config.yaml
model: "image classifier"
dataset: "retinal OCT scans (Kermany 2017)"
train_examples: 98430
image_size: 32
crop_scale_min: 0.7
horizontal_flip: true
color_jitter: 0.1
targets: ["finding"]
num_classes: 4
arch: "mlp_mixer"
norm: "layernorm"
norm_position: "pre"
hidden_act: "reglu"
mlp_ratio: 2.67
parallel_block: false
inner_norm: false
drop_path: 0.1
patch_size: [4, 4]
conv_stem: false
layers: 12
width: 160
label_smoothing: 0.05
loss: "binary_cross_entropy"
init: "xavier_uniform"
residual_init: "scaled_by_depth"
optimizer: "nadamw"
learning_rate: 0.0015
beta1: 0.85
beta2: 0.98
eps: 1e-08
max_grad_norm: 1.0
max_steps: 40000
batch_size: 128
epochs: 52.0
lr_schedule: "wsd"
decay_fraction: 0.2
final_lr_fraction: 0.01
warmup_steps: 2000
weight_decay: 0.2
Rows from block 5 of a small image classifier, named by matrix and row number. Rows with one number belong to one neuron. Each number is 200 + 20 x the weight over its row's rms, rounded and kept within 0 to 999. All counts start at 0. After the name is the row's rms in percent of the matrix's.
After each neuron's rows are labels from the 100 images, of 14976, where the neuron reaches its largest size: "top examples" is what is common among them. Only what is clearly more common there than usual is listed. The data: retinal OCT scans (Kermany 2017). In brackets: how many of the 100, against the usual share in percent.
# gate: MLP gate (model.blocks.5.mlp.gate.weight, 416x160), inputs 80-159
# fc1: MLP up (model.blocks.5.mlp.fc1.weight, 416x160), inputs 80-159
# fc2: MLP down (model.blocks.5.mlp.fc2.weight, 160x416, transposed), outputs 80-159

gate.85,125,219,201,167,242,172,209,205,211,218,166,202,174,222,209,229,224,219,214,218,185,203,190,188,206,210,185,224,178,232,200,166,225,163,193,191,162,215,177,176,181,226,171,218,226,224,170,135,198,210,212,199,205,193,215,214,207,187,200,231,185,194,203,198,187,185,202,182,229,156,188,211,213,190,206,241,233,210,178,206,176
fc1.85,118,176,203,205,171,233,201,192,198,207,198,191,190,174,183,204,198,210,234,147,185,170,187,201,214,183,193,221,198,192,232,214,205,197,203,207,206,181,178,225,236,206,255,142,194,222,209,225,182,180,208,219,213,211,182,181,189,185,200,161,191,184,182,229,179,192,196,232,188,230,218,194,194,221,223,226,183,207,215,203,213
fc2.85,129,204,165,211,207,202,236,155,205,215,204,221,231,216,203,181,203,222,217,220,167,226,204,230,217,208,240,207,218,206,192,169,200,240,164,232,239,209,197,166,211,177,223,224,193,170,194,166,211,219,205,212,211,215,197,196,209,231,194,187,194,210,179,188,230,238,197,210,184,188,208,183,179,186,210,202,208,197,222,216,220
top examples: finding: diabetic macular edema (38 vs 11.7)

gate.265,166,218,187,181,235,213,200,202,210,207,183,206,216,195,235,181,211,206,211,171,190,189,205,211,206,205,201,212,212,203,216,189,221,219,216,203,191,222,212,203,156,227,195,181,206,157,209,184,188,224,227,222,207,186,189,189,195,206,207,213,185,178,183,223,205,195,230,195,188,229,189,218,184,201,198,180,179,192,220,189,207
fc1.265,136,186,201,206,171,181,209,208,188,195,226,192,193,199,187,199,201,196,187,233,208,201,192,186,210,206,209,206,178,193,187,219,186,185,186,200,200,185,186,186,240,174,204,230,195,255,179,209,196,183,178,185,186,208,208,216,210,200,205,184,216,208,217,153,193,200,186,196,210,180,208,186,228,192,202,218,231,210,181,200,182
fc2.265,159,215,167,260,221,189,205,226,197,183,196,191,230,206,190,186,180,217,195,215,217,232,176,198,218,190,267,197,190,162,220,207,195,175,202,195,208,182,200,214,171,195,188,197,222,160,182,164,229,223,219,195,194,226,212,167,214,193,208,206,208,223,198,199,182,217,192,169,201,199,214,159,226,181,187,218,236,227,225,182,177
top examples: finding: diabetic macular edema (55 vs 11.7)

gate.104,190,206,180,174,195,223,177,188,202,178,180,192,217,191,194,181,184,208,212,179,173,180,207,190,199,221,170,211,189,224,213,208,208,176,236,190,188,223,201,188,203,221,205,186,170,156,194,175,195,193,238,216,173,188,208,202,222,195,202,213,183,221,195,196,203,211,182,187,161,190,196,212,196,205,194,194,184,208,206,194,219
fc1.104,195,193,225,224,204,179,225,207,199,210,206,217,188,207,211,219,209,191,181,223,231,222,199,214,202,184,229,191,207,180,185,194,184,217,169,209,209,168,206,222,198,175,191,211,232,234,204,225,206,210,170,179,222,205,194,198,174,206,204,189,214,182,205,196,205,185,209,220,242,201,204,182,203,196,210,210,214,196,200,209,184
fc2.104,189,159,211,230,225,187,191,237,199,226,217,199,196,215,180,182,183,205,235,204,218,225,193,168,184,163,221,214,218,197,158,213,230,180,167,221,210,196,200,189,211,176,226,219,208,182,186,169,188,202,223,198,205,212,210,192,201,197,215,187,208,188,216,183,188,188,184,216,204,171,147,186,242,201,227,199,225,205,174,217,189
top examples: finding: drusen (38 vs 7.4)

gate.377,170,221,180,218,223,230,218,191,224,187,219,223,201,218,194,222,201,162,166,200,182,191,206,225,180,222,175,224,180,204,216,194,183,223,229,209,205,229,186,193,200,213,164,196,206,176,204,171,204,182,177,201,161,188,193,218,236,176,195,204,178,181,166,224,183,177,206,189,175,206,234,201,207,196,211,198,208,229,200,191,197
fc1.377,171,192,228,167,191,189,168,192,189,210,171,174,204,156,181,181,182,228,218,177,217,191,200,205,220,194,215,182,221,196,172,198,215,192,196,200,190,155,220,211,195,209,223,181,196,218,187,229,192,213,226,208,222,208,207,164,153,209,208,195,212,207,216,192,193,211,189,221,232,178,162,197,188,205,211,204,179,192,187,216,226
fc2.377,173,190,208,198,212,177,211,218,190,187,179,220,213,203,217,196,195,214,221,221,188,215,168,189,196,239,226,219,181,212,193,201,198,207,236,210,190,209,224,198,177,205,154,201,237,214,187,153,196,187,219,177,179,242,207,188,167,209,227,200,182,214,236,200,190,208,224,197,218,184,203,187,228,166,197,215,207,232,207,182,179
top examples: finding: choroidal neovascularization (73 vs 29.4)

gate.173,217,198,177,183,190,215,194,230,156,167,203,227,253,184,199,200,173,202,206,176,200,204,196,187,220,213,187,197,213,205,207,202,215,201,217,197,202,205,232,208,227,198,211,171,170,146,208,192,201,171,195,210,161,202,193,235,220,197,193,181,225,231,214,188,214,199,167,216,168,227,202,227,211,205,173,205,215,192,198,199,212
fc1.173,215,193,173,182,185,215,186,232,149,180,215,230,242,182,190,199,174,201,209,166,195,213,190,192,215,216,194,196,219,200,205,214,217,203,200,195,203,215,225,197,228,196,218,172,160,158,197,191,199,163,200,206,167,210,194,234,220,191,201,176,229,231,207,180,207,200,171,217,157,235,198,228,211,196,172,194,217,205,200,201,218
fc2.173,205,221,152,189,218,212,192,185,194,179,193,209,195,189,202,236,193,200,184,189,209,194,198,210,215,184,203,212,173,198,239,204,188,193,204,194,177,217,204,225,197,207,189,175,201,215,229,226,207,176,196,203,213,197,190,210,197,216,198,199,192,212,206,220,227,218,194,194,175,242,241,191,161,205,198,212,168,188,200,178,193
top examples: finding: drusen (48 vs 7.4)

gate.311,183,188,184,195,210,173,224,203,179,206,216,177,191,236,203,182,246,186,228,204,170,183,196,185,214,164,216,200,186,210,228,219,220,237,166,208,211,230,149,193,224,172,229,193,217,234,184,211,189,184,231,213,216,199,211,220,200,186,200,157,229,195,182,195,211,175,225,207,210,220,215,203,153,212,217,189,199,182,211,209,193
fc1.311,177,212,217,206,189,221,177,202,219,169,185,212,197,172,195,191,162,217,170,211,206,210,200,235,181,239,186,219,188,188,186,181,170,186,226,181,182,161,231,220,192,226,176,206,182,166,213,179,202,226,174,189,184,216,198,189,214,213,205,248,167,191,211,193,182,249,179,189,207,189,189,197,253,182,181,204,203,221,183,198,200
fc2.311,175,197,191,205,188,219,186,180,211,207,207,172,207,191,184,190,204,195,221,227,161,209,217,206,230,224,227,204,203,162,186,259,195,185,220,220,250,177,174,162,196,194,218,159,192,205,211,167,220,211,195,161,190,213,209,184,186,215,177,201,182,214,197,198,178,237,183,228,184,192,184,180,222,180,199,216,250,198,213,215,165
top examples: finding: diabetic macular edema (49 vs 11.7)

gate.235,198,192,177,211,229,199,222,170,205,208,217,219,169,234,211,221,237,203,204,211,158,144,215,202,202,195,202,223,213,219,243,184,188,212,219,193,205,235,166,191,218,202,186,219,209,221,207,195,212,182,180,212,196,209,198,201,244,187,184,208,188,156,187,220,206,182,235,187,214,192,266,197,192,217,196,196,226,232,201,200,188
fc1.235,197,227,169,172,219,227,194,169,225,178,167,216,210,161,224,205,176,185,179,201,214,201,187,210,189,214,167,195,190,163,193,211,186,203,245,201,208,175,168,202,171,201,211,191,214,187,218,184,199,203,188,191,212,205,198,183,215,191,196,214,177,207,209,179,178,217,167,204,187,193,204,216,188,153,209,216,185,191,194,196,177
fc2.235,208,172,186,175,190,209,210,170,225,210,226,201,202,167,223,202,198,194,178,207,185,203,228,208,212,218,210,205,197,164,172,234,226,169,211,237,242,177,206,191,188,196,222,196,195,191,218,191,229,192,205,167,230,180,193,203,198,208,171,209,198,214,197,189,213,217,180,226,152,208,161,198,188,173,214,196,209,174,180,238,187
top examples: finding: diabetic macular edema (47 vs 11.7)

gate.84,173,215,208,173,223,233,185,206,206,189,181,187,213,192,179,196,201,192,215,154,186,186,213,184,208,179,206,233,163,247,209,219,204,168,219,240,207,246,197,205,199,204,218,182,230,182,199,236,170,193,206,192,184,190,187,206,205,202,225,193,199,209,182,255,199,197,183,188,176,214,194,213,164,220,189,209,179,189,192,208,214
fc1.84,157,218,169,191,203,203,215,192,270,193,213,194,208,196,221,200,198,176,220,197,216,192,205,204,206,230,167,165,198,177,226,166,227,220,198,202,191,183,198,199,209,245,209,186,179,173,206,160,212,223,192,221,209,230,221,201,155,188,182,200,166,207,200,179,190,211,214,201,203,213,235,172,196,201,232,215,180,212,215,172,196
fc2.84,180,171,201,185,175,176,215,166,198,237,179,191,181,217,214,234,248,230,200,239,208,179,210,163,210,185,186,184,192,206,228,177,184,196,192,214,188,229,210,186,237,200,193,233,191,203,204,205,174,216,186,219,225,191,208,235,226,217,212,216,199,182,194,180,214,193,180,231,182,234,244,205,190,208,197,212,174,179,227,169,221
top examples: finding: diabetic macular edema (50 vs 11.7)

gate.82,207,206,184,180,206,206,188,231,172,214,177,187,233,191,219,204,188,194,231,181,209,215,194,165,221,212,225,171,217,196,193,193,226,198,230,210,203,243,204,183,194,217,225,178,201,146,191,207,194,190,195,217,150,196,201,215,216,170,199,208,212,242,203,207,203,221,172,203,186,217,191,247,174,209,199,202,176,164,198,180,214
fc1.82,192,183,166,197,167,198,190,216,195,168,215,212,210,197,191,201,156,200,221,189,196,212,187,211,200,217,167,173,199,170,210,198,189,207,215,198,203,212,236,192,195,201,209,200,193,191,196,197,190,185,193,177,189,199,192,219,194,184,194,199,227,218,226,133,195,222,176,219,164,214,205,218,232,157,195,212,221,212,214,191,195
fc2.82,204,218,157,188,201,205,198,196,193,201,208,217,185,201,209,228,187,202,183,197,195,209,189,200,214,201,217,206,188,174,231,220,186,178,188,191,161,202,182,229,197,201,191,172,204,218,221,196,193,195,206,209,231,198,200,205,201,208,200,196,198,223,205,218,217,235,202,180,191,247,232,192,197,182,188,218,201,206,190,175,164
top examples: finding: drusen (41 vs 7.4)

gate.316,150,178,201,208,187,245,171,186,188,192,196,208,208,190,163,210,172,216,187,190,188,165,162,193,194,188,181,161,219,171,188,220,180,166,219,190,211,195,213,179,184,199,205,209,171,212,226,213,206,178,214,242,203,188,189,210,205,191,210,208,187,186,220,202,201,205,167,190,172,174,172,180,216,165,162,228,225,213,183,209,211
fc1.316,137,173,200,203,179,242,183,204,203,203,218,209,233,182,173,209,157,197,183,197,213,186,181,196,194,202,176,174,223,192,186,225,203,179,213,180,216,194,237,186,165,192,171,212,194,211,228,228,198,185,216,232,200,226,195,222,191,180,216,221,186,208,202,210,193,192,169,177,160,171,170,186,232,173,161,224,212,212,193,197,206
fc2.316,159,186,202,185,211,195,209,169,202,146,233,180,194,179,214,230,240,218,206,200,160,194,194,214,195,217,206,197,202,213,199,202,194,211,197,197,159,215,206,248,174,203,177,202,203,199,234,207,198,200,171,213,170,144,191,188,168,199,200,226,186,212,207,171,219,178,195,192,200,215,203,185,181,206,197,215,191,206,224,169,202
top examples: finding: diabetic macular edema (37 vs 11.7)

gate.135,182,214,189,219,200,164,231,225,171,207,241,197,179,217,208,191,226,187,233,198,194,195,185,184,205,180,216,184,186,221,232,197,203,230,178,184,183,198,173,196,210,225,224,203,177,201,171,191,211,221,236,191,242,191,201,186,225,208,192,183,190,185,210,185,206,217,236,195,224,230,230,170,213,212,183,240,209,206,191,173,160
fc1.135,196,195,208,194,207,250,162,175,218,184,180,206,209,173,182,190,160,225,160,192,214,211,204,208,206,234,179,216,218,179,165,212,206,182,235,220,213,177,214,206,188,182,188,205,210,196,215,210,173,173,159,192,150,199,205,210,184,197,201,213,207,223,196,207,209,202,156,212,172,159,166,221,200,166,212,183,193,202,197,224,230
fc2.135,178,189,206,216,186,217,199,177,216,184,225,212,191,179,178,233,214,188,180,195,199,200,198,201,223,192,210,212,191,208,206,193,200,177,193,234,199,242,211,189,201,206,174,170,172,211,204,222,242,167,208,181,185,233,220,186,188,208,184,197,224,221,232,222,218,181,209,206,160,197,187,204,185,165,227,210,177,189,183,195,194
top examples: finding: choroidal neovascularization (76 vs 29.4)