From a checkpoint of a small image classifier: 98430 training examples.
Rows from block 3, named by matrix and row number. Rows with one number belong to one neuron. Each number is 128 + 24 x the weight over its row's rms, rounded and kept within 0 to 255. All counts start at 0. Numbers have three digits each. After the name is the row's rms in percent of the matrix's.
# gate: MLP gate (model.blocks.3.mlp.gate.weight, 416x160), inputs 40-79
# fc1: MLP up (model.blocks.3.mlp.fc1.weight, 416x160), inputs 40-79
# fc2: MLP down (model.blocks.3.mlp.fc2.weight, 160x416, transposed), outputs 40-79
gate.254 094:104097133120182120173143127122154128103133147169127148115186142151151112137107148109167125155131122155095132137115128147
gate.261 023:126100140135109092135152127113125125117150130124100105108136154130121074107135117113148124150134147114141167131056094121
gate.263 167:153155132148156136106136116153135137125099173087110142116142136162096142112106161102132177143155136134131137127122146124
gate.264 172:129132153120151111128134126068147077096142113127096087116149124153124111121069125117128154120118154102106137122130181107
gate.266 022:138113103120154153115129120145140150126154094151140139095147136100145172111089153115116123109158135160130158099064150130
gate.269 153:167088103128134099144107103143094164103121117205088135118118120104128109105147116134128155110147099148082101121096151153
gate.270 133:104174094133117163133088167122114140164117168120180117128108119111140129118151145129112117114112090100140126143121095150
gate.273 055:089120152149095139145156101134140125161159122159113114107115098101159177109143135112095131159147118119076156126143123139
gate.274 168:163153121167112130118156108141136117163156126090153093126117110112127140153137135112099121058158183131099159136141109127
gate.276 161:088125115162114117120125129120169146121114149152136095142117132092117126111150093086067132108132155078186134173098145090
gate.278 155:135138114155142069164094136130183146131146146136094115149116125086130137170107124088068096125156124090166133127138119083
gate.279 141:159137110124150093113095133123141180117139109174089095136096115088123130184084092140126128124150138128174150093151115156
gate.282 171:112090122073132124121120128150133142154128148138122122112139134125119148154124105112149152123145144135107149092093176144
gate.283 013:141090113120136116159149118136136109134142134155090157129125095111106123097102128138174106173107139135104130110110102134
gate.290 139:163113142116145073118118097160125153094186105170099165123133116083125117131106131086146108145138090157130141065115115143
gate.291 143:101123130103160127088145113115135135088162126123149168104159117121145098100117165133147153171105146137054125146082118121
gate.293 134:118147117087126148138123140114160147141142135149103085133125139124139158166103135149138145112139118117151095127150132134
gate.295 159:122112147103108144108129129090129108129152110121123092108134131112139131157110137111096134114156168145107134076117158111
gate.296 157:140168111119137140119077168154086179115091149139148139157123147123139094172146140154086093098136126148089142150113134159
gate.298 171:121079161125111147150160147130131121154132121166082098123099142123139138108093109132149124138125125164183187130131115157
gate.300 047:167101171142143119104129151052153097120157090153112127106131092146132134162132141112146133156112135139094122115126113129
gate.301 150:148118149100126093154138122128151090178153146166085113155119164110091131118087096118111152126159130104166170090156143157
gate.307 185:149103159123107120113173175105156084107152120162089075115118117132141182128074127113130111116134121115126126117165126138
gate.308 129:102089168078143134145151155137111132091142114139129188110143142146141101084150151122140110150091117145101120162115092156
gate.310 006:142101140161088105128150133113113103164152114128110141130160104110122134119104143071113136128118121136126165136132058143
gate.312 157:132193131138093156127137192127130133122132103135097095144101122114149132131100141108137132102153118114159119116169145171
gate.313 151:132162084116156121173103117117166136122086157104130153131122158120073104147126102120078162117118129125120119125138109081
gate.314 152:125112166093122113141143168087103083114132126205078094093083153107168126134118117150139119131125122118147139098123118116
gate.315 147:115128131096129190101140154119083144104107078128118088128114132108091103134146157190159134111165127116115152144132111138
gate.316 147:155153102155139094132114129145124131134130134151108154186118116143127137150127139114148102101136159162121122120156155140
gate.317 104:168144136131138131128110152112133157108116108149094066089098132092165148164092086153174094123112151115156132115158107146
gate.318 010:122127139142082139150111081147133148081143112100139132152198091122147094071115138113104094153130140126119141119138089152
gate.319 156:146125089143120141147089165135110195138102129137141106122105102123119126143153078102098104112129112182146151139141137134
gate.320 133:131156101152145117138077099149135156086105136132140108140160113108149099138109093146054153086133139119106104133093139095
gate.323 008:121140138117127117140164117109138148146104112161120117130126144125096121102108113091106118156116119126112149157098159108
gate.324 166:129166143127138147091123135113124145100152101121132095110141131133156095124144108168122111098132144111142151115154139096
gate.325 064:110143127125150118119131148136140143123146136143122154146150165113158095118118153097118131134099130128139155108113120122
gate.326 158:152140082120162124138097117121119173126164107134114134125108120121144114142077151161109100133109147145083142115087104128
gate.330 130:135124134122137101125143096168106134117149123134108126107173173131112108142160098111161155113150117107077128132134137140
gate.333 164:147137094166127134116105107117119149125125134100169119124127122145128137162061099149163118098081154160109140116096129160
gate.334 151:104072130103106118165129145137137166139150107150116151144122133150163156146123147064153108102102144165108147139145127130
gate.335 014:159127131128103122111141129068179113084142117119125140121131089104118101138098126119115148159153138117126138124083157117
gate.336 141:100144114116124116157100126158144100158107190132135165146108120100142155113156121075070141122116111113126106117111113096
gate.339 120:180130147128135119160129134099139120121113067162109111091145176089167127119119140124117164155106099088145143113118113096
gate.341 012:126121112090149153161119095115190101100166120139143122123130132116160200107092131125150152136145099146133146094096103157
gate.342 072:135126137135121151108124132124150120111153129085159110110154136115119117099101136136145076162162120108139113102143152135
fc1.254 088:143124135166058138127148164143121094143179097082129117096065113115129168154135097113137130121146143097201137109146090108
fc1.261 023:113121138120160135106123155151094166122135120129125121102103119160156158138146116116126067138109105167098146160146129136
fc1.263 185:150114098128116127139093162117121121152130112161137116156098119111165133139110113145107104094142086135127137152138130107
fc1.264 171:135101152127112160113170123155112071116092140141121116102086141114165154116127112097127112127130137136134119137126107131
fc1.266 032:097134152090122140136149108155129134159147126176114124088128171095091126130118181141127123132097149145126113095098138124
fc1.269 162:156093119114125104143112105150107155100110116196096135111125116107109101105135098133132164110141110146076089110113161142
fc1.270 135:106119143118144080157142134135082140122135138142152182126137091198085100148167118152157126128142106162071116146134138124
fc1.273 061:121126135136104115156158148100158078123147127142094085147116101125157156121139133100058128130153119132081140133157101106
fc1.274 172:125123173168114153139165125098110065114140099108136105123162134125149131101138156111116145135152116076153105121173118095
fc1.276 148:122110135103117102148113168134147104156108160120119109112108124114131176172105123118137117099159124149140172095150147130
fc1.278 153:150123151153108135111140122146150134115165094155084084118112130127195174118093141158152078142144129144153131132147097151
fc1.279 136:082106133125135148147141137127121078160124158095179169125151133182128111087174150120113102135088110140087109153089124102
fc1.282 155:141121161147158120112154101120173130129137110119113131095126121115141159122075171100054112123128167134139150151114117106
fc1.283 014:133147126110117151096108153135100117151114139135140114127099146136090130145128155115096118102181124137143167168127165132
fc1.290 136:116099173108149116138149099182112141098118127162116146087150120095125128116148123115165150140130110138142155083153101147
fc1.291 158:165102138137100128168116149141106098166122110128109077128093133121118146161127088115127104084159112126182137086172124122
fc1.293 143:153106137156152107149161141104126117112137110171100134108121115133135158114127138121113133152088126131090145150098129117
fc1.295 161:087114124095114125147110164119095153133106141148144139146095131145090099138154144101128112129077110142101139114123158124
fc1.296 157:099112149113094145155161146122125111120133142134141164117124128121117138096172112109157113121117088089125108141160135125
fc1.298 153:110116155148163132120163139143125120131114126138114146103174121140094081113104121130139132136142105129134188146122134166
fc1.300 051:149128131192121112114098161094139118145112135120105134152136097113108166149116147077074168083143147136134113149172153136
fc1.301 148:097117113159121155100126132108120140079092107095157125113135101131166135131153186130131112126095134173076086167101114092
fc1.307 163:164115127121154120132112114146135119137104108133118128113125133078135118131076142122122120092129141129120193143123128074
fc1.308 131:130187094157123131087102117111112120147129158082153106134148130125148148131122097178145118123148103097134122100135134164
fc1.310 006:136125106116143138134096119144152140086110130120157115142128152123134142155149105149112100105149120122112084136153143129
fc1.312 161:147135087153123086135095165116116152168100112146122108157093125115128127164133111110114130105117131166146130138118138149
fc1.313 144:171114123160081158115138085139106148092158090125146140114134143120106114104138141133168151153160102133123082130107142159
fc1.314 146:132128112102146130174105147124115150169126121131135136135123120147152182132154135135092145139099118155121099146131098150
fc1.315 135:129133129154126107115097073151120107115114117094123124147155161134121100123117122138153118153146113093150100107144111141
fc1.316 139:130166134124166130168146121130128114097179118114140143136170143134142120150130127115146086148113117126080141103155125119
fc1.317 108:128133122150124113121143100144109097165122166088159174158159133126072102081140128142083134130142090095103115145104138083
fc1.318 010:119106157140160098130181162137152120148111134176124123088062150111112151168103085130152135086151110130129120140140109077
fc1.319 156:083108131130131144120101123147094110150131183095148163096144143180124158094171122134163138178146103114089121134087136142
fc1.320 141:138134142173139092167126129110151106151106135094135138094091131156127157159125113098102146086105150152132114127176113100
fc1.323 007:112160138130135125158167153114150119145113118189124091162112122145144127104113152122120147153106107159155091171128131071
fc1.324 162:125095112131119102151127108154133116148109156140125172143116118122104167130125144100131146163133097143103101141101106163
fc1.325 070:104148138065139109118102125184145163146121116138112115139133174108148120163109142129129127100135174162124145063142134118
fc1.326 158:153143109127162133129124094124127149103186087117132141113126119114142102125086189150096099133112155142096138128095100131
fc1.330 145:128114157114135108115147093148117126094167121129132163090177166135109114115150114112170130131132110093077109114129150134
fc1.333 176:098124168112122133123169132149130109118142120151111160128127139121153105065180138111100123149155091083181107141176111092
fc1.334 151:106069130091106115171122135146134157129153097142121147139115134152140143158125131084170113108099137174108130116140119137
fc1.335 014:161191112102149121145140138078172129121117134093117143138157090145161140113111122101093136135132145112117132114112141091
fc1.336 148:141119142142135152104154143097100157105140077131126099114154134180119108130113134172182081134148140163113151150143135179
fc1.339 124:115111131107142134103153143166126118096143165130153143146096094187097122128134130129114112097143102138114137169132145146
fc1.341 011:117145117126139168121108097103139111131162127131139120153153175106101141113126154165117154133149131138099163121110124178
fc1.342 076:152132129120128143138107163092155106122139127120142087122154150147144128096093152153127111159150110119162143098118136111
fc2.254 115:152125159114109099160151122166120136086155117117074103107153111131107163148135107134156173129154139096178141107139142097
fc2.261 028:156097136177112130094157127132105124124136105096155158111139122115122121117122140182136133116110130116140142103100121150
fc2.263 167:150148176141134116111159114116161130136147090144116096119122145102095134131134087072137143090143119132115141125129162136
fc2.264 181:171082181133149136154150118151153135099152110151106128052130137120123134093115117083160117141109109139133151124153161136
fc2.266 035:160135143114112117130115106120123141119070141110125126113108156094098110174098097160109119131113177111142136110169175086
fc2.269 148:089092105083146088115138121164147168124116139112133113148113133099138123080111118129130151128112107160114083143143125132
fc2.270 137:138121136116166118124151124172117104124148163090144149096139110147130102127114128072147160147136114138105084125120150128
fc2.273 072:095148103117096155159096127124177107151097164113126119150143119130147134138094122129127127112145153122169077126150144119
fc2.274 161:092133140121120127172158123139139111143112113116123116106130137136156108122133146142104143095118087141099052094120127110
fc2.276 147:114129126114130094149128145111128104097135127120111158139068158103094133137125121123100137118133161141103143111144110120
fc2.278 151:121094130135110125131149135135112153146129174181109148107137109133086124106132120139150137119105124136128146155092179106
fc2.279 135:141090090153120128097110127142150122138154115100133120101156123149112104124131132138134112155169150122125125123165107110
fc2.282 151:178118156134114135160121151148133106160136080118149149101138141149113066108136123087181129153115140169128148062138119169
fc2.283 014:115118119171125130130147103104162154130143113100140114142134142144136152135097142097128156154102132125141167093137144123
fc2.290 143:160120137086146123135123122168130129110148213125128128105107134116088140104124116155152132140102147082142147148134119126
fc2.291 141:156122142135130147127147096143098167102088093135054081142126138140135143145134158134158107101125087105129150134122119133
fc2.293 144:175137151124209152099085115131119108123160106150099150095108141154140156127126154139157136156113118104113117157105148116
fc2.295 165:141146086086154121139092085108144138124104185127099109147087109143099156146112142173078111128111134112143131190113143144
fc2.296 151:137121132107111118138117159158094169104149131109094137137113129109135131126142132142169162116152106072145081092175110088
fc2.298 146:122112142117136167167131121143125095130135129133108108103093114078105163107140123136089096133154136105127146094136112148
fc2.300 060:135123143109169125132147110190109133102144068125129121140129133085134143108136140138155131091170117134117161132116131138
fc2.301 152:101117148193138137111111135118150149114168107138149143099124143141110109096147158090130125173135108119108137139121142162
fc2.307 180:114133179118123150161108122137126137132166102129120139071115134086108111136138151118165112113135138138094157136110141099
fc2.308 132:126110141160160146141144108137131167138142110107120102127142120155115136135114160166135129128096178158154098137130136160
fc2.310 008:112150130147194116138111131125121123170123130146128129139106164130140132141138151106116110129114106160108103115110160153
fc2.312 145:161148116125152130131156109113094127178089146137109111157091159133125175110151166155137123115093129139148083167097144169
fc2.313 149:149092127113115141171137129170125176145133114138109189118141113165134115138110151111151142134126117171103149135119112131
fc2.314 145:146135118132102124099119113101096131144121121136120096168130139181136116131141139169152142157087143119166096128135175158
fc2.315 142:097076120167135110132125153150113166148104102148093160137108137131122128099186119115109154133154116130099119115162134109
fc2.316 144:099113095091119132152115131120119113078127096130174159127123130122145088084130110114096149118138108151119075145166130122
fc2.317 112:131128166101133140153143120108124134109138119136119115057139129153111132102151105117151106123138115096146098132092115121
fc2.318 012:121173141100101180142104112109119123166134173165116166154141110144167125147131153115138097121162145130152149129098127133
fc2.319 143:165074114143106124092165154141088137097132141107150137145167114171134080129125120151126115159153131100141162131107103135
fc2.320 138:135156129095159110113134124110137104109157139103130164141100137114124106099146123117143152117119132141128091117174115134
fc2.323 010:157128117130112094131126131133144111095148136076158118121098145120119126135110112154124142113121123153127105166123133124
fc2.324 143:157081162110112156102138099162134136091152128164084135098145110116154115133159141102166152140108128099131135126128171124
fc2.325 084:151143100120077131082146145100139145145089113127150087127182135159083147158126088153079104121134160098105141150113087047
fc2.326 143:137132148137151092089140121111128119135148139116182168112099146129104092134105147126106166137116117121117172175127167106
fc2.330 134:137157121106142092164115138155121141101135135153135158143129149123150165115125112128101169164113130124111120085183090189
fc2.333 158:116121179157134159110146146079143099127115119135115081080184133130147117124143156118165102090106115097131088116126118101
fc2.334 151:137132112116101109127130165130093113130089139145159157140090181137102105115175100132115124098175069107120146146107100131
fc2.335 015:111149096150118100101152097104112114145110150132091115135176164126158143128162162181116146175073126129094120143112124143
fc2.336 141:134080132170096127130139141159118162136130136101131152103117143154110122153107146124129130107126151123156146126104146095
fc2.339 132:129135132155119147137107157177132161142179115144117080164139108149179174130137135105140121153161129137151156077114143156
fc2.341 015:166108128126111095155116150109154144162145141119161160107161131122144124143127121117158115096124138121103141151080103131
fc2.342 085:116148130116110113126123121123148185129114104094136153128119100179147118165105134094113160112181160139176126113067157123